config = dict(
    decoder_width=256,
    decoder_norm='layernorm',
    decoder_norm_position='pre',
    decoder_mlp_ratio=2,
)
Rows from block 9 of the audio encoder, named by matrix and row number. Rows with one number belong to one channel. Each number is 128 + 32 x the weight over the matrix's rms, rounded and kept within 0 to 255. All counts start at 0. Numbers have three digits each.
# convs0: first width-9 conv (encoder.blocks.9.convs.0.weight, 144x144x9), inputs 72-79, a 9 kernel for each
# convs1: second width-9 conv (encoder.blocks.9.convs.1.weight, 144x144x9, transposed), outputs 72-79, a 9 kernel for each
convs0.15:075087055057114141171134159115158148207184158130102137104126089038087093113152189157171140097095083094153148129111094091088105142119095166155168148130152130111132148117112102106134140131136082097121134103115135158161
convs1.15:132107081140154140138156170133144150159139110099098106156118119093103160174154160140145145150164166161140151106136110134127071073147173076138149123155133151182153121150130146171140103132160121125110114122100157162172
convs0.16:041051084102104135143098107145119154173170132145136121143180155116090111141129144130129136121138156202160132119167176178141139103139125131153118100112128099128120098110099116136169137130081146144097096113133128141147
convs1.16:119109126107105083126167184100096135172161129126135153133124123131110099092105102102082137093077120138150128127162189194170124091061073160142078039056084099094117211171156137109109189175138089093101109102135186169141
convs0.17:178185171148154156160168126155205200179119098139174157158122116135157119131145151158165148149149122096087086112132159163143160146106176087081117106125101091050065138108122152139136086121143092075088098116136138116106
convs1.17:165146106105127122119109081094078100100120125103066025147142140115102125142113134137141142149179191171121150101107118144135142144142131150105134152136136147164141096119130138110103144131130096133117140140113123149143
convs0.18:126122102046035114130166150113161171164189146146189158146167128099109112082104117054016056107101155142126139165171185134183181134140171117111074109142137129119108130102068092135126123100100095115114053067079069082078
convs1.18:120136132165158132116129160149146154142124130114106127158135134132133157119108111051059072096104075091079070175130126146140127163161155122110114137100057089025050116109143127141150155138159129162155164156152145144123
convs0.19:177169169149107097141168151123133160146092075143138101186162144110059101153139188156154163156137124157105065148153133121169212175178183090131151122141149109088070098108115118145139136118072093103104086104123149181162
convs1.19:148113109131183216215155129182154160143115095083055085160147147115138144099084130176162155127123095122141152131105079105161174167183186154188141118130137153111150094131137147181172113055083053068100135131081082079101
convs0.20:113128133156166152131128160152104120157153084110103067138162059141161214131176127104126133124137126133175126108114095152134101138120118123148195123073085089095110131132103099140142154166111144125118151186099060120123
convs1.20:074110112105199119111138165060084087156122142095125111136144189170167152126143094097120098138112132122125163167105136011110059106139143136112102123086105089149184176137142149140124119154091110092072120158158139137109
convs0.21:127140129101136148104139164082126121126125145138138179156161140107151170145116153108130109115138167171194211118152190163132158135089115107065101144144130147155112119141105156131138155127167134126114121095124125131118
convs1.21:096088099078058084109147136095133106136136106092143149133161157149174146146136143137129090089137092112148120078116101098114127146160125122105093111129151104090035094145148111128117113124144151131138130118098125129092
convs0.22:135094064054084105149173196169190194194133097116135176170190135085138178182166163184167149148132112098120123139149143131105118122117150150109114118124139128135108117095137144147135120122113099107118132138131132111109
convs1.22:158120098137178211191156177075085109135125079048054073117115128126141131138151175106123109121146151143107119153092075095127115061062119141169170166171150114118129111138156164167160159144171109128134134086095136194176
convs0.23:148127146167193139181185120142102082104081083123117072095114117117079101098164183154142148145147124147144083143125095096094125140124113074131175124104096081048129085113172173109074143146138124149164150140177167124126
convs1.23:116108140145170084078097127105194207150086138155106076157101121180168131106142151129106122099099112138191126166121142096156141125106128134137152144160147104160158155125125124145167189146174088171134143150124094130147
convs0.24:116135132125149159108108118143141167102150180153134115128167076151145146154171205091097125138134113153152183132146169143131132133113106165180152150159153129107057123103074062111135108142154139133121134109089109092110
convs1.24:170134084108125156132123089160150097106151114089154098101155146088095154113132066077055145216133096136142143142131144139093128182126067116114116128061101111099120154133112137140118132147159095106118108156111106129112
convs0.25:129123103133167143109175209093140151132157134141101104076104079052066090114142133105137173137133125109100104146145184165135134140118074146159145137159178121105081082107102093148157135138149144146134088098127173171156
convs1.25:155148083105111102092077120097111132137094063062076043092071084117186210164129128130104105138143136129114095168131064073103119126158177132169172129088144121095130113089110121119122173175162104124140148167152082087105
convs0.26:126136160133060070086110186116105146132170131111139160108137120206201077066062074149152148134119152129083100078071113138182185137139147147127092151112121141125186112133143109093126146144093102117113091070065114104101
convs1.26:171183138130156116077117136138189185123164176155103081143146150156152149135168157114106111133138156151123137156148118175148175173166158185146132144100106148134073101120139112167217143115107107149130152138136140099141
convs0.27:107129171169088093126144130095113146091131146156100097104122135148100112129170116086104102086089082087100079072142146123123118093117180140116118189192148177172097118125119118164134104135169152144151173173137131096083
convs1.27:083106105157177162103150149141161129150153134112132143149129099144128141133117104149166138156172154152142118107119113101075110170150123115108122102157126102119152127148172124149155159102102091123132132147129126122078
convs0.28:122178123092189156080054060141136112144161117145152142109164148148188097061115134161165148119126117116099092120173154130058107170186195097083083134125159193194137090137174160165170113143119131135170131146156162147129
convs1.28:137164153208156118112158158114117121112129170140116166142160132124118122137134109115126159164169128122117075090123117098041114142093059088161177143125150128146148164140112109176168152097094080090139134113082099136145
convs0.29:156131146109127131104124179126146145107115125125111125140147149118175167132123110126151133118110146133143165106159168165111121142097166112117099123147126114144095067098092103122138094119158145101126120105157184157112
convs1.29:152141109104126130121184186160134100126090142104103108064093127129150185172166144099082092111169141139170174111126161134127130164127107114123114171129146079079058092103118109105124153141116149164139104109153103125101
convs0.30:134080088116091093162148117114090083105060080133182117088121122107145182168129164158166171162146126094095095155159157157186156130173125122136163127122133159122107105151144131100093126095084126126089120130152137111099
convs1.30:151129104095058095124144142092144135088120133175158153090100172144103102121122140097127090124194191160158178120127111162129142098176198166141100131163167096072045090130164100107166227202184100131117123140129147141131
convs0.31:149185160110142165094073094113107092113147113120104106111095100082073169175134114026047075092090140154159168162129155172140132172148130136141113141147138113131079111133178183138153135120089180166124126115156134097088
convs1.31:087118135182114098117153180116117153150150158141110105136123127112121113113119168068064060073076087067103160125139105134144134117146100086094089141151163116101109096121113082134142128117138130116129156152120126149133
convs0.32:113152126102108171139131155102110119110118113109136143100121131145155113137164143163150129105132129114118087145168178150093118141142159166158113088129130142128163106074083090072072064091129124103110126120126126129128
convs1.32:167175181152137186165114091154167139142174160163161176146144163168215205168129119178153176180203159121124145155135155171147171173178160130085141162133114104115119151158122103128135137113102095138154112116137125120099
convs0.33:124115160158158121119146124144126180163143126113125114103099109119163128106156147100105140141151158172190156143179144145143123109089107126185156115075132143139151101133139113120127160082109184167141140118173213216142
convs1.33:169180133127165163148095119139095146147118122163179143137130125101105153127124134059049085105107121115179194122105139159140140132113119110152137125122131127128186141124097142135063128119096094093089129091132171159133
convs0.34:066078129173182198167160124144109148146105129138117132109091122166133118154131063087087104125128119110119129136129139132111036114183200113151159138088073147135129095131108066071127112131153083114126113102117143177154
convs1.34:203165159210204120114156181142121103088088056061103122108097135134099128141174191153136110107102109110079062185083058109110092128119100150129144095069091098101103123158147196187134072045100115131124092106124120092073
convs0.35:144115087095102140156161119104114103112123155157115097101110184220177168144107142092095115132143152158141127114129149180172156143133093122155137110071103121148174100129166132142146148125128110118104119107110113086066
convs1.35:127116123118077121177124068116122141119097126139128070137149169151100083096119173126117131122104127134126131106131107145164106076063098181170117107068092105114116126115139139106116150123148104125148148151181118107089
convs0.36:124160190163158142184141128087101121147106082117125112131146177081152087113132141142141162126129134121100105200113130126090139152109143134126107069182214122133107088158108096100093068114127103093134122092110138162143
convs1.36:162149145099124180218220092151136118091063081126112088168140137105104130124088125080077103086114142124167147140146124151122144156178154198145088091035074047082126146108126118138155111124138138143114104115090124155137
convs0.37:108119131148128095152189132104136148120059038095039126137133093192180138019079137102092094109126122139128108090116136141132111143163151122100136071062097180160181115105081124108100129120151137126109143104109110108093
convs1.37:140101110156214179078065119105125070089153170121118149127153165120069129191175159199163137131161128151161101141114101148184162090062077085114146126150141138146105131164191177185199202154113111059075139153178159147139
convs0.38:138159099091085068090126096095138130158169134110122109093135127111084135149109080071094084103121108171186175134190170073113144117125122115107149095097140090065084111091111151129126163165139120126129119108147157176166
convs1.38:123102101155144136105159152154186141124099126135126145138102093131074098105136144072091079104118131155111175110094118127128075095105119117125113130151166112122125135164132125130140148147125137124109094114131167161138
convs0.39:210176143092068112084125087106109095097139155146180174106148088097112136108064099107118116102104069118136159106112081106148149092078122165123136160090080112086043103121121140124115115155124135141122114111119118096106
convs1.39:081155162121110117161118097159143124124156163159142093068109126131130137147142116047083087104101097146184156141126101100152172127042066086082109123103160138136119161157142130165168184192159106142145141093082120139127
convs0.40:150137091091111099093105130129106133129130142152166159137153176145152154119070073134109093059086118097076082107165176117104117107117125118106103137108109103118122127079047069098154155135135082092110129111114118134164
convs1.40:163111095114130122112129160103125109084084067073103162140164182188157113103123137108125140128123134099087092142118134165156123130118138125115138169172143117101133098131148161136119169187182158124105097109132143148142
convs0.41:078153214130080120132103044167153120133189095080102122076111128194138158149115089153130114104111127120134142098138138169180171143125140098092070085104195166103076137105101106137106093111078134136134088118134120108076
convs1.41:116167165130117056073152174095143134152171171104175171116110123169179090086104108103077103126148131140083091050125110100078133111042062122124145119101126152142150130085103142148134111115137132124118143128082088107116
convs0.42:158152112083044054075129145090138154159145137147141102034095127149143113166123103157146129128103091153104042066060116153131140135143149171138119124148125037066135099035080124095083085129122123131097088097121124124147
convs1.42:113142159151145127133170170142158143135122108115133146165114098089123124115111126068096120117088149116110111151180147148126098126186147113135155161138090081102117133151135131105123164150151146124148117124118133138141
convs0.43:165160152041076107146134116180172135109146128082095132086113096122132160126118125077124153113108164146177156152159150135084151155121089192144153105073060075133142178120103102143104084107127114126161129096113117133182
convs1.43:110131147108122134152173125151154145122129151144149130070119141120096102120130153085074144161141131103094122133119078083128090129146057102084099115190156158106116133154118110108135155139138110082072077095132152183146
convs0.44:146140119120165168182168133090119174192169160138120140096122147109074098133149146114108089093073069108174181062109114077106119128162180155159148108083071096109129114104102093082066109118155152128100099108113134155176
convs1.44:080079097119115111122127163095110115102080075072072060087080075100121133129106087144141126131133131133136146112141160146117098089105125139147137157196223199185193167151148162169163162166147072122149135109068029058107
convs0.45:070071133114062096115096074136106121159157158145149145061111085115127163154150181186177177168144120106092131129132134111086081090116143073114131107087118153152135162175162133122149154138091100109108109091092092138150
convs1.45:141150110136149136147175179140169168154155157156158162123085105116093073064093125150145120128150123131114063069095092134118127166188185146150153154143138098106116141130160139115150130109158100086083051097130160184188
convs0.46:145141099031084124114166150129071030061102091076101147062074074137160156147099109145136110104115125126074080111148189174154148145120100117125115115121126158190100083101131114125154165156116088089125152166162146168140
convs1.46:158129119116088103116104110075132172147187172154151139152132106105079086082061091148116108117123119110127136110128109159139145127094089111147142068071159188192200104160142157178154210217225111120113137153120056063108
convs0.47:174125119128100081061063071099103162191183172118058069150183162185159154148120105141127114111087091095110136155138131121134168152159131176172149114144107122196211126125127128159171148174153077097091095110111132140132
convs1.47:106131162188143102074078110125132140121074039053113087130150121087101125116145160135124109127105128120104089129104114156155146130136160085111128144115109101120099128141163146128105112137130146129093084098120155135115
convs0.48:193130113151126113076088095126138129145165168154139165129107078105129126137133096164161156152147129109088104110108113125144117148166171094149158095080085167141086143158164141089105148108102122132140135122117120125135
convs1.48:095145161149138141143103075103102106117130101105107101100147153135132110093111109202168134153163149126070088080094111105094115145110113127126150158110133104033092116099117121128154117142177119095083100105092077089122
convs0.49:084064095065077150157086102158153092063099162121146133134158067092114157123118086121135118125119150170165102137083090086150153131106132101085122089138155096121124141107068093119098145126118130159154128125121108109110
convs1.49:147165088114108103160131181051115131159138155132121126135163143153164158173187196141140150117097115099095131159137157166158076136119106130098133157075064114124139084107121156153127187154130204154097103101095107137116
convs0.50:067060129160108136114080089160157134052092134201179155104113140081057129199175140121093130140092100148165160096102142133135177137122117074118038059111160123109081109133113129151181199180120073086091094099126140137116
convs1.50:073036092104143158127144142141115110137134119076090083175162155141153132116108125072070094094080106111126042070025067130110087136171128154139096168165157158145099163131179216159099088111185184185141110107120108134135
convs0.51:138127109139111034066053056131141123101123135134155154146154122130195194129134134178152121087114128126116100156134165143134146162142106124146148128104092079142133134143115156107098178158126128131130138151128107120134
convs1.51:128114102080186199174152136138146131138125099077089096150148112114164160115110120131129118139128156113067073175181114113109071043041060059124147143147117125138122101091125171169161124119148097082106141146160175142087
convs0.52:151114078069092156178135136128144179159046047103133145136231234061044172148095083077083108067113148084116183159152126116060083144123107156149053076189171065082122107156101145142096087156134133136117139131130153114106
convs1.52:141153124129144149070088124178091052136133132131133161132132066114140169111135185031043089097169144132105127115106163141146157110165166131170147148124156171151108049053082097104112120086140179138199207183174120059098
convs0.53:126205177081075082083118146130180103083100099108119120130079097095216185161150115104144132112108153169148139092106174193173195160164209186143137180125155212184194074079083174131094095113071198164129105125128112134121
convs1.53:074134124107151131113104110129181112110143118117117144148153140126112118158136171079111120119105116096130123105097134159123166209186092164150122103103097112114086146107110112127170101074123155192170143113112156157161
convs0.54:101100128138188152106104130129142164150134109122122110129126162191112081088083038026060084126115133144149147152163156109069117104085107128200182105114102125137137110121160176156127117147143139134153146130113128124129
convs1.54:120106108109106131162121146104139147142132143129133146098127123118119124100094120045029073102117142159154167160126148160130114105104081146123112115142136146176161125163125112120091127129073116120108119123114100106124
convs0.55:159121094107081137181108078144116077078096156142121135192172117049126150085096096183169126122126089099090133174108128083139142097098153056107160087082112107157189114120138107118069077150156042086071110143160115124169
convs1.55:132180135084094165151153144139157160104156176209210167068092091082098112109097115124112122123095136141138111137179131113159173094115167156142146144173135086114120145142172158063060106171109128124137137101073127148141
convs0.56:094042159220141184188124104091081180152079089074132189128101088123167104116206110165177173147116116091107114141120126167126083115144171114153137068184125096086094072139163122118084117105086093138145156141105112171131
convs1.56:168183182138143233167081099173143178101200191133133152151108113142132095119155145073089079081102124149139119087148178136121121139134165110046097112151122088108141131118097114145167194120114169143097087104153144138120
convs0.57:150116114131130089128158140086153171145113100120131152150151169183111081073088095111121121107120121121124127145196157078083129129112153143119157109098124151152156100128137094081108142166141056106142148104093110080097
convs1.57:164107076097123122108122150130123080077124128076110163133136142169166181173146122143157161131118142146131124117100111097080059155191227136133149150119122113117130107128115137129092143157150150110069065093102096109109
convs0.58:201089078099151124079089138158162141131094077129124140199137159127094077085127129126099104107111090097142208144161185138128130134098117083115110109118145112114092152145134137200160110076096119140160165125083104143179
convs1.58:177140051034145134159196150137117103165151165192155116152130072130116148147115080080088136091105163130116139094095137132125155144199131111128125123096114136170170099086102145129120154079097135132158152161166119118146
convs0.59:124108097138106089121089119122150129137121135133128115118103114125111132114179205188182140130136116079068074083083078071083118124159155068055085087124120091106077161165143131156165178131110073108121124156124095112102
convs1.59:146157125120182181135142127097124140146133140107104076145144159130129130123127168164150164151155159136116161135153148149127112131120128129146157152147139084053051116139183183155120137108096136141116141155137107103057
convs0.60:136112107110069118109104073127165154144121117127142125045068053025097140196199142115148114103108089079109098016096165097111166203168150115152128124102096099106116080104111106156178187103117134108126122101097093095097
convs1.60:116138141136134159164170184105101130168109093096114152140123090096105125103162145140192222190135078083133081143154161121124110095131129111127124139146144101103108137157130106093120149143141127089054064073102110139133
convs0.61:106127117127134099096102103166146151181151148181162145124209197102093129166157080170167131126109089091061063213138138167090122172165160110058076132129156148161197118132142119132066119097142107067092120140138074067089
convs1.61:119116153158106135106093150123142138146144176177099101107155161146160156156128145155154146148171122120135090104080151172155125116164143135125154173125098088087140147145157126101112146163101151149157156150139139107127
convs0.62:132133090083154133149147130101121081056060093151114104148127126134126052151095118115132142131121106113084074134112079088105122179182191145144121159128195125127126162138140086089123119176160136143135126110090071075090
convs1.62:114122089105133126136144123127110084102133158148171123132141136125137133120111150091090080096095117102148148148112101090135089074087100191185146086130157141125105076078085122180114118151137148168118079123085076082088
convs0.63:115151147182133100116077098105141144095034064108120155188161167165155219170117096088105121132072085095109143127112160156150106100071085183099112130052121178110100126110102161103075057070146130150148170152113105138174
convs1.63:115139125174189172107119136087133153133171182131094123119135157167153161123104140089168148120137172130073124082114104068118066060064097113153123129173168155109122078103117140146127116158128160129050000102177177162131
convs0.64:162161113112135148112116153151160153170123140146131124113115106114089115136122144102114102084078141132156173106141200206150142117149151094102112111142135140120130149170134141124114136243224152126118077110137142147123
convs1.64:100129140121108116106100127083126065085111094101111127126120114110130134133122129091095099126105101129147136121121166170184201199128093118142120116112106140137116090088098096094124131144119159158142147168133100135135
convs0.65:156105060077056050095123117112095108085087064031073122098089144146151110092172186094112109096070053090085062162119095087108092100113139119093070121118139142109114169154146133090130113124124088098128114140124105118168
convs1.65:105110132143156142077097160182161116113144130152124101086074120142108108120104120092059072103134114107107104150141180205185098129110114184146106121138180185169159042085137131107193229200183154125157161146132167182165
convs0.66:117147146107122089067094124121134157173198166131166149205200182172175093144129172128128117132145125125132113147174151119105109158130158148082121160139099113128091134176151107119177174117075061045099134128140125148146
convs1.66:113133153095052179158112130146109103078097098088112129167167131143158145116137204166163152115141136117129134080100161156185193151140170154128174147121160133125081060067159172144132133111134143169185149115109116113149
convs0.67:135153126142115088113120132176103029116116133126114169142102098131095160105091147098102128103105071114148133157116051120164121126140135125165163109090071036097104085090054115123164149126154119134147112104121123088114
convs1.67:123125145174171133115133119064136130158156209219228155126092102139150117107102073155146123125138134123162117145113173131080087116116124094124172154128146149179133072133117174173159100120076128132118094136136164142153
convs0.68:174118066080170159159204153156114113110148131085093062125088096095113097142163125157144134142161128111176150135122117147161125125188170105142163161127098119145136168162127150104111116144083113150133123133130097094085
convs1.68:119118125081149209155111108168162160163150108095143177151175167137116121177165167100114117099147149138123097144144151072131180162105131168085112125100068042139130100052123103144123120147143146124152147132130119087086
convs0.69:127125116155164097109146114127155114100103112126096147119159166086062142125137176122119134093097126112100126173144173165102098140123158175154162137168161137115139134127073041091156184193176095078085110127130139162161
convs1.69:103116138153130118078086138093097092143132068072096125107079129132182196177135125117090123142155139133103138150151135079101102143161168213182093082112181176141134110119153149151142165144145134145162180179123108135156
convs0.70:149127101149172179145119111174180167142125115169165161176164120141146175167124098156152157127139127113129134153140099144134136159169162102094145121110137135118144108147153102124100149110109094078086124159135138138166
convs1.70:141119130146179167133116111122119143150100106113139148118104111128119128094095106084123146154128089107041110200183100077096112146098105135129120073109148203209165124105067127103099070121142152136125098108052031077130
convs0.71:082091123150137130124132152139104114171125109121150182129092073079072087121117153176166133104110125124116114073126115097166159141121135160132113069107110129090053173078049108087136129160150068077093096104120171177159
convs1.71:205156150120089110139155214132130127110140107087099094121119150136134138121116142116132158168139120117133111149136136128043056128126065136106107154118123188159130118118120124193213195167143113166161122128165132150139
convs0.72:046053067134173114101090079113032055120123172179161172144149181184162144117121097117096106133148135128153138178218221201133114095092132135167156108092111112132118120101130091109164167170155129141136106114094096083112
convs1.72:120112114125095108138149154136137112076050102103122115090104099113126140159159143152124117089110144123088109133121130098093057092123130148147141152143096088134178161168163119111132159176182071085085129157171173163150
convs0.73:143120164123061076160183095103153118124095134106095114127158105160110134099103108122133127128089124127107128141146149094124169071152124147150144135098089141109118155140102135157107085074115188179180096099116117128138
convs1.73:114078104116112120128134108138184125205201168097163106141134138156117122077105094110080092135147143140142118147148089119136112108101136163131100120099136151138123136110085069072099143155138101118141178131129134103116
convs0.74:107094058064089106090057085177191161137095129138157182062047061100177179111103122147159149129126127124087079133102072127175146149161179063071100091078085137152143120130166172118108098098137090103106093098091103084095
convs1.74:152179176151157188181151159097101140206244226176149150190188121123135125141122119139136137137146127119138115122129144114137149115145126085102167193159126121124110159162142117149150132124163126085099144130097119147108
convs0.75:075051075136143100133083106099121087100132152124128132130110113081096139207208181158132121117129096077085075096132149119124130157134076101097133103102093120132073172135114104118152150193130145176174161132132147161137
convs1.75:145130146191196150109106108113120118149156138097065050127154135131130119126120135188152133141177149133145116071076068077109131094104158088151184181161162177180136156117099180170175210246250109090070070110142141131096
convs0.76:120094097171154058124164150063145111063088065068080091092066100096104114100094108147133103094083113131160123101098144156153094117147138128115086129138153081090073093095162119131172172148128149083097140110096145183135
convs1.76:112164161141151146144109070152137163107128137105100093130149141114155161170157125113088103142162138121117118111192107118119082073116121129116113143119087066070094101138136142206133125135128193169130154142120065075096
convs0.77:152126118145110053118138171127127144153108159101068097118143109147149031072127133105111109127133177134147161129138148113121119072148128126134133127156169127116068114113129079108149104068121153113100128129117121131112
convs1.77:090066113153220130157118121128148126136154124132158090107089096084178129127095098122097094129163167145131139198122107068061109136146153120200175105081154135161195128098098156134128097138161125157169128153125139168181
convs0.78:118043062107106131108129126112105114068085134101116175091123142133122078058078048098106144129106104127146100124164120131127111094132134142124081116124071141166136081085067061125126123142165133138140168125118096067058
convs1.78:127086112145147145145143121074094100125145096137136128110115113114093147167166164116124122114117121146127138135170188117098095112128109152153119080145149150143129162171155179137136160111090086092130122121126164138106
convs0.79:064074090143125109131101117121153126128158172163140108105126152126110095125122093197178157151143107085060041067082120096084121129118139057068065078112127133145134162122113109134160154159151106129140140144155169164160
convs1.79:140137117112114109145165111153156133153149160146141142155148160159122121113102122168161152147148139119101078078144166123104117138124126135131120099090134127126125132109123128120107108107129152166135122117099090127098
convs0.80:098140062109138117086042066157133122167095099125163116126095116097086159124073100104132117133085133161115133173164116132161147134171131158115104118118121157135066143065174173126077100120087112060093080097078086077088
convs1.80:112130182156110079145148134067030085104074097124129113123123095136145102127109151093121049105140129116139118085149140148114093064136183219093057112125153130117115092072041083157166194203251088165193139115151162119093
convs0.81:081078055071123130143099109130114102089110097157209150086089116130113103156170158146156143108095098106094088076133112129109083122109102089093093088119206167083093177121095103091144143137126121165148119095125152164140
convs1.81:186170125104113131116101123077086108097120164150112107133140127144147124115096083156165156162193149123123147115086114138130084132151157144165147134122119149192185107122141149179213187156124110104084085094093114124113
convs0.82:204154112048012013089160164120132148118105121123123110139190167118116121132125182136110112117107115111138149135127079054081081108156121135100083131144135144117114107148143132102096104125125113107093113147183195162119
convs1.82:150153172187201189152116115158148157159177177148158117153162144144141136131136163144128103111083082096084106139151147123127108095095071148143151138122106120147128070084127118126131124136177112103081080073065116178165
convs0.83:111151184085077101127154171111117087114154172123082108110128121115152130055161157130137125130133108110125148163153137095091149140125143162107158151104050135166132112142097101069090176173138163138115115120146191193139
convs1.83:102101117106143149072081151118128135150129124137143170129101177148103121160128133102132105146146127119100090145114137135164157128110143109093141096112143188211123127143168112135147068085142157157145120138100067092128
convs0.84:145146103091116128098116123132154113126123123113101144205188146068050063067101108132104089082083095131137142148154171148168181132142095155136137142129122104144144121127146159103050083109130084094114105111103073132173
convs1.84:178152108122143139114110106108076057053112124124126151114143129102108132155177160130131071109165180131128142125132141203146102134139128125122124135111087102121135143153129150148132120162184153148113127148146109131149
convs0.85:119095078156178130154145117160175185022102146121132119146131071081132136096117098132127126081105063087091130127147091113185199198152167153159145135083106128070149109114104126086121085114110085112113112090067077090088
convs1.85:101133071087099118184186165165143136101130140102126137111093103138127159148110130127138150134109106080136129135158186134108119128064088086115097142119155080083151109061119118117057141186158113132098082089130137179132
convs0.86:076090097112086078077081119145151173153181153125134115180130109176168137129149100101075065094143152164170172146102137176173125131119110105122127179155153151130154071087056029077093072071135104109137128120128166158139
convs1.86:094129126125122113124139145132136131126112090091139125158142120140141105083133182075077122121134130118123126149077091110127166171145131067062095146140121143153158115148155169158134101078077142130079062084093135146133
convs0.87:128119067055096075122173111120101112155155166154155124107122059044101128139092105169141103070082103101102101133109087136156149130118123100107130136146156137098138147130148117087079090110135108102104110098091093114124
convs1.87:131096072108129140134138162121119107117079088106117124101135123121108118131123128142131138155160169157139141124124102117162151157158124068105127148151144137176156104146173138144157153181202086082081118140137126121123
convs0.88:139171163152113106101109172086111166172090057113097122107114128187172117133149147152148140156105109140124107122111164155137132178139122122189122158064116133104099127098114135124101102084070145087120149113044039096131
convs1.88:096097080087084116095094137147157150201174161147141165146190156117108144169130105152162135098100145178174172135121156207143097047113130105120129102098148145184175209143117146097108160175117140116110072113158172144146
convs0.89:141144175164161151103101127159155137146120069103116146105136115125078093179163176122126137125080106139096110162144135084140142126120148112156134100153126100135113135126127127106139129107101107123121152112191196145108
convs1.89:137118118093110139095169132159150224168160199155138098174147085131108114127126192089091139138131108130121112134123072139094099114129117114078134167076170201147107095120113109169135171114073171174192182084084092130138
convs0.90:071061104141133163154125128165140131117097045071083072118119086098126088131131159104103109115106107112071050163160093076129112172201151112082107074084177147123157119126130103086095134096147094085088082063116129122103
convs1.90:172159151143135115114106142115114126133167152130093118107157148123129133136163167114117118116113156171184173096119134144117125107066106159157134157149135140145144167177147115098101116150176020056047052065088152152121
convs0.91:088085122149131122129141157078070081119138168117104078115088110133147129111118074178156161148123112093076065094105134134132118147134116082106095062088090119126083148142170183165143144132137136142161177139116148157147
convs1.91:118104150156090118140115064171149146165175158148176184152155163144143158138161156167162154150152138115096111079125137143125109099075070147136139140166122077095152162147124129137093103160169156143123118111102119125118
convs0.92:104123094147161070129128101161120071097102133160168153139090103173112105144157146058061071104096096147148160138144129087071153158120136125112166137086112105181190164119118081096091133105137111177161105095112121115088
convs1.92:141127111112092111168147091078105094087134183180143130050112125101062085110129095012034084094112092133147124090095099140150127130115104098127124108116151133156154121092111120134151128094091068086101109144108153185151
convs0.93:182133107124157201122132150071094086146159097117109106112078130112213194104131167147154123143141120113131112118108123148129135185173152127148156167088124075145174131129130140128111067048033155131116147134099132116104
convs1.93:114169170140164165171122126121092106107098115113120111112130156184181128143135137105134147148135117147100072146120130113119192132135131144100130084136150102139129138106146144085132142112139161214137120154134159167115
convs0.94:172084049152103043101113094149160152152140128157133100119130093159172088110101112071086072094102142180197204132158117169105077135091137119114169109076106086126128134152132120142149123122153182158146152165167134138143
convs1.94:091104130112072099124173152143136116139148143158141114098140110122112125132147122019045125113089095087108137113126139074066075127120109097093129076118100130117106123144163156183175138118100072114134124128084111120151
convs0.95:097091138160169160104102047096101102184164126117125068083104078071056065074058093101102096109128126119121144085159183087096111068106060145124103145130121148159170149138128101137156147166117139134135176138122123141168
convs1.95:130152194174093074091114119140108122126119130118103171138104114103146158155125105164132127151135096151174144146133144102058052152195178168144133152102056140185195136142174145123142082084083085094154161117095136180215
convs0.96:078100101085079166149078145122087109150186131114120121095137139122176158152105103110098034080114107093083109163147128088134112107101114146138124113109128109121111130144156099079102121118140147126127105106132137127116
convs1.96:126130113108126153149148143117126151137154148141103074098092079076080104140106096057096126141154119145168190110109105105157141108118164063076115152169162134172182152144141148143103127111120113123139126145132133188174
convs0.97:134125158125111124115129132092129129125136170153142136132162127135147129091142141136137111114131153193194216096127183180133147073078091170118108106080105166153164163159201159103105143147160128126130111106127140143144
convs1.97:095110143110111121126123115130182187134109116083087139153162155162134132125079108047057044086088085103104148140134114096181205122138083055077122120111092109141133118155122102064086118089089107125146128104138120120118
convs0.98:165170155139137161108137133112153141120131154167191135145173142175156068094102177138139118102104087081103113074132201177148120145092102139140087169154113139095110105141173150118141120102121100070087126142148121140193
convs1.98:118110109124143126099135144108094089076097116096083087099163189129121123089088114147160163174184163154125114179144074112146141183168141082075099145150148146108125172162123127133124129131147095129130109113121129136102
convs0.99:159107042093133095134107130128130118108128147120102124135114104164146084128155090135113100116095117151129137089065125140152170121062058124080086131085152162147107087080111094080136128111092131122124134102126161140133
convs1.99:147127148139140140169137125136120143171156151131161171131129138136126140140076105133112101156135111164097090140121128142134119129111132086121114116127072124152161113132080115117139090095090122129117111066045064119120
convs0.100:117133134130114060081146149153125139124121104082121125086051096141142093118136114086117123115133115131112072137151131078115115120096151115107111105082072119080129072050123161147131133087083116121134120107093067041059
convs1.100:214171138148135138130097109102107128157168190179168151130155138101095125121134123141147116121131125164142129117111089131145110080094152166128143151121153167155183153122128122129115128142151083130145128094109140118099
convs0.101:103158163140180136125103092106118137159114111132112082080145119065090125131127155102099142159144139127111119121113137103121113138193233115128140117110127101068122092046109105039041144140106123153077098110127155167157
convs1.101:104135143133119123142151164169132117138093118110122130121112120134139132129142157116127148101119108147129119187147117114070097134117124127102107092134159131114150166137137088067055068127159162152094088113162155145144
convs0.102:072084104166161144105126091098114131100094118115100129155119110047074137144110142129116110109147158122093092165160168086130189183129119162228175112145146141136128122106066062060065112120099122116114106102116121121102
convs1.102:144133163202181197157137130158166178155151151123125126103109125157200179132107142119118119135131123132153142172157150114087133196148073122136140159107074101108090140175199158112089078105151145144119098083121134100087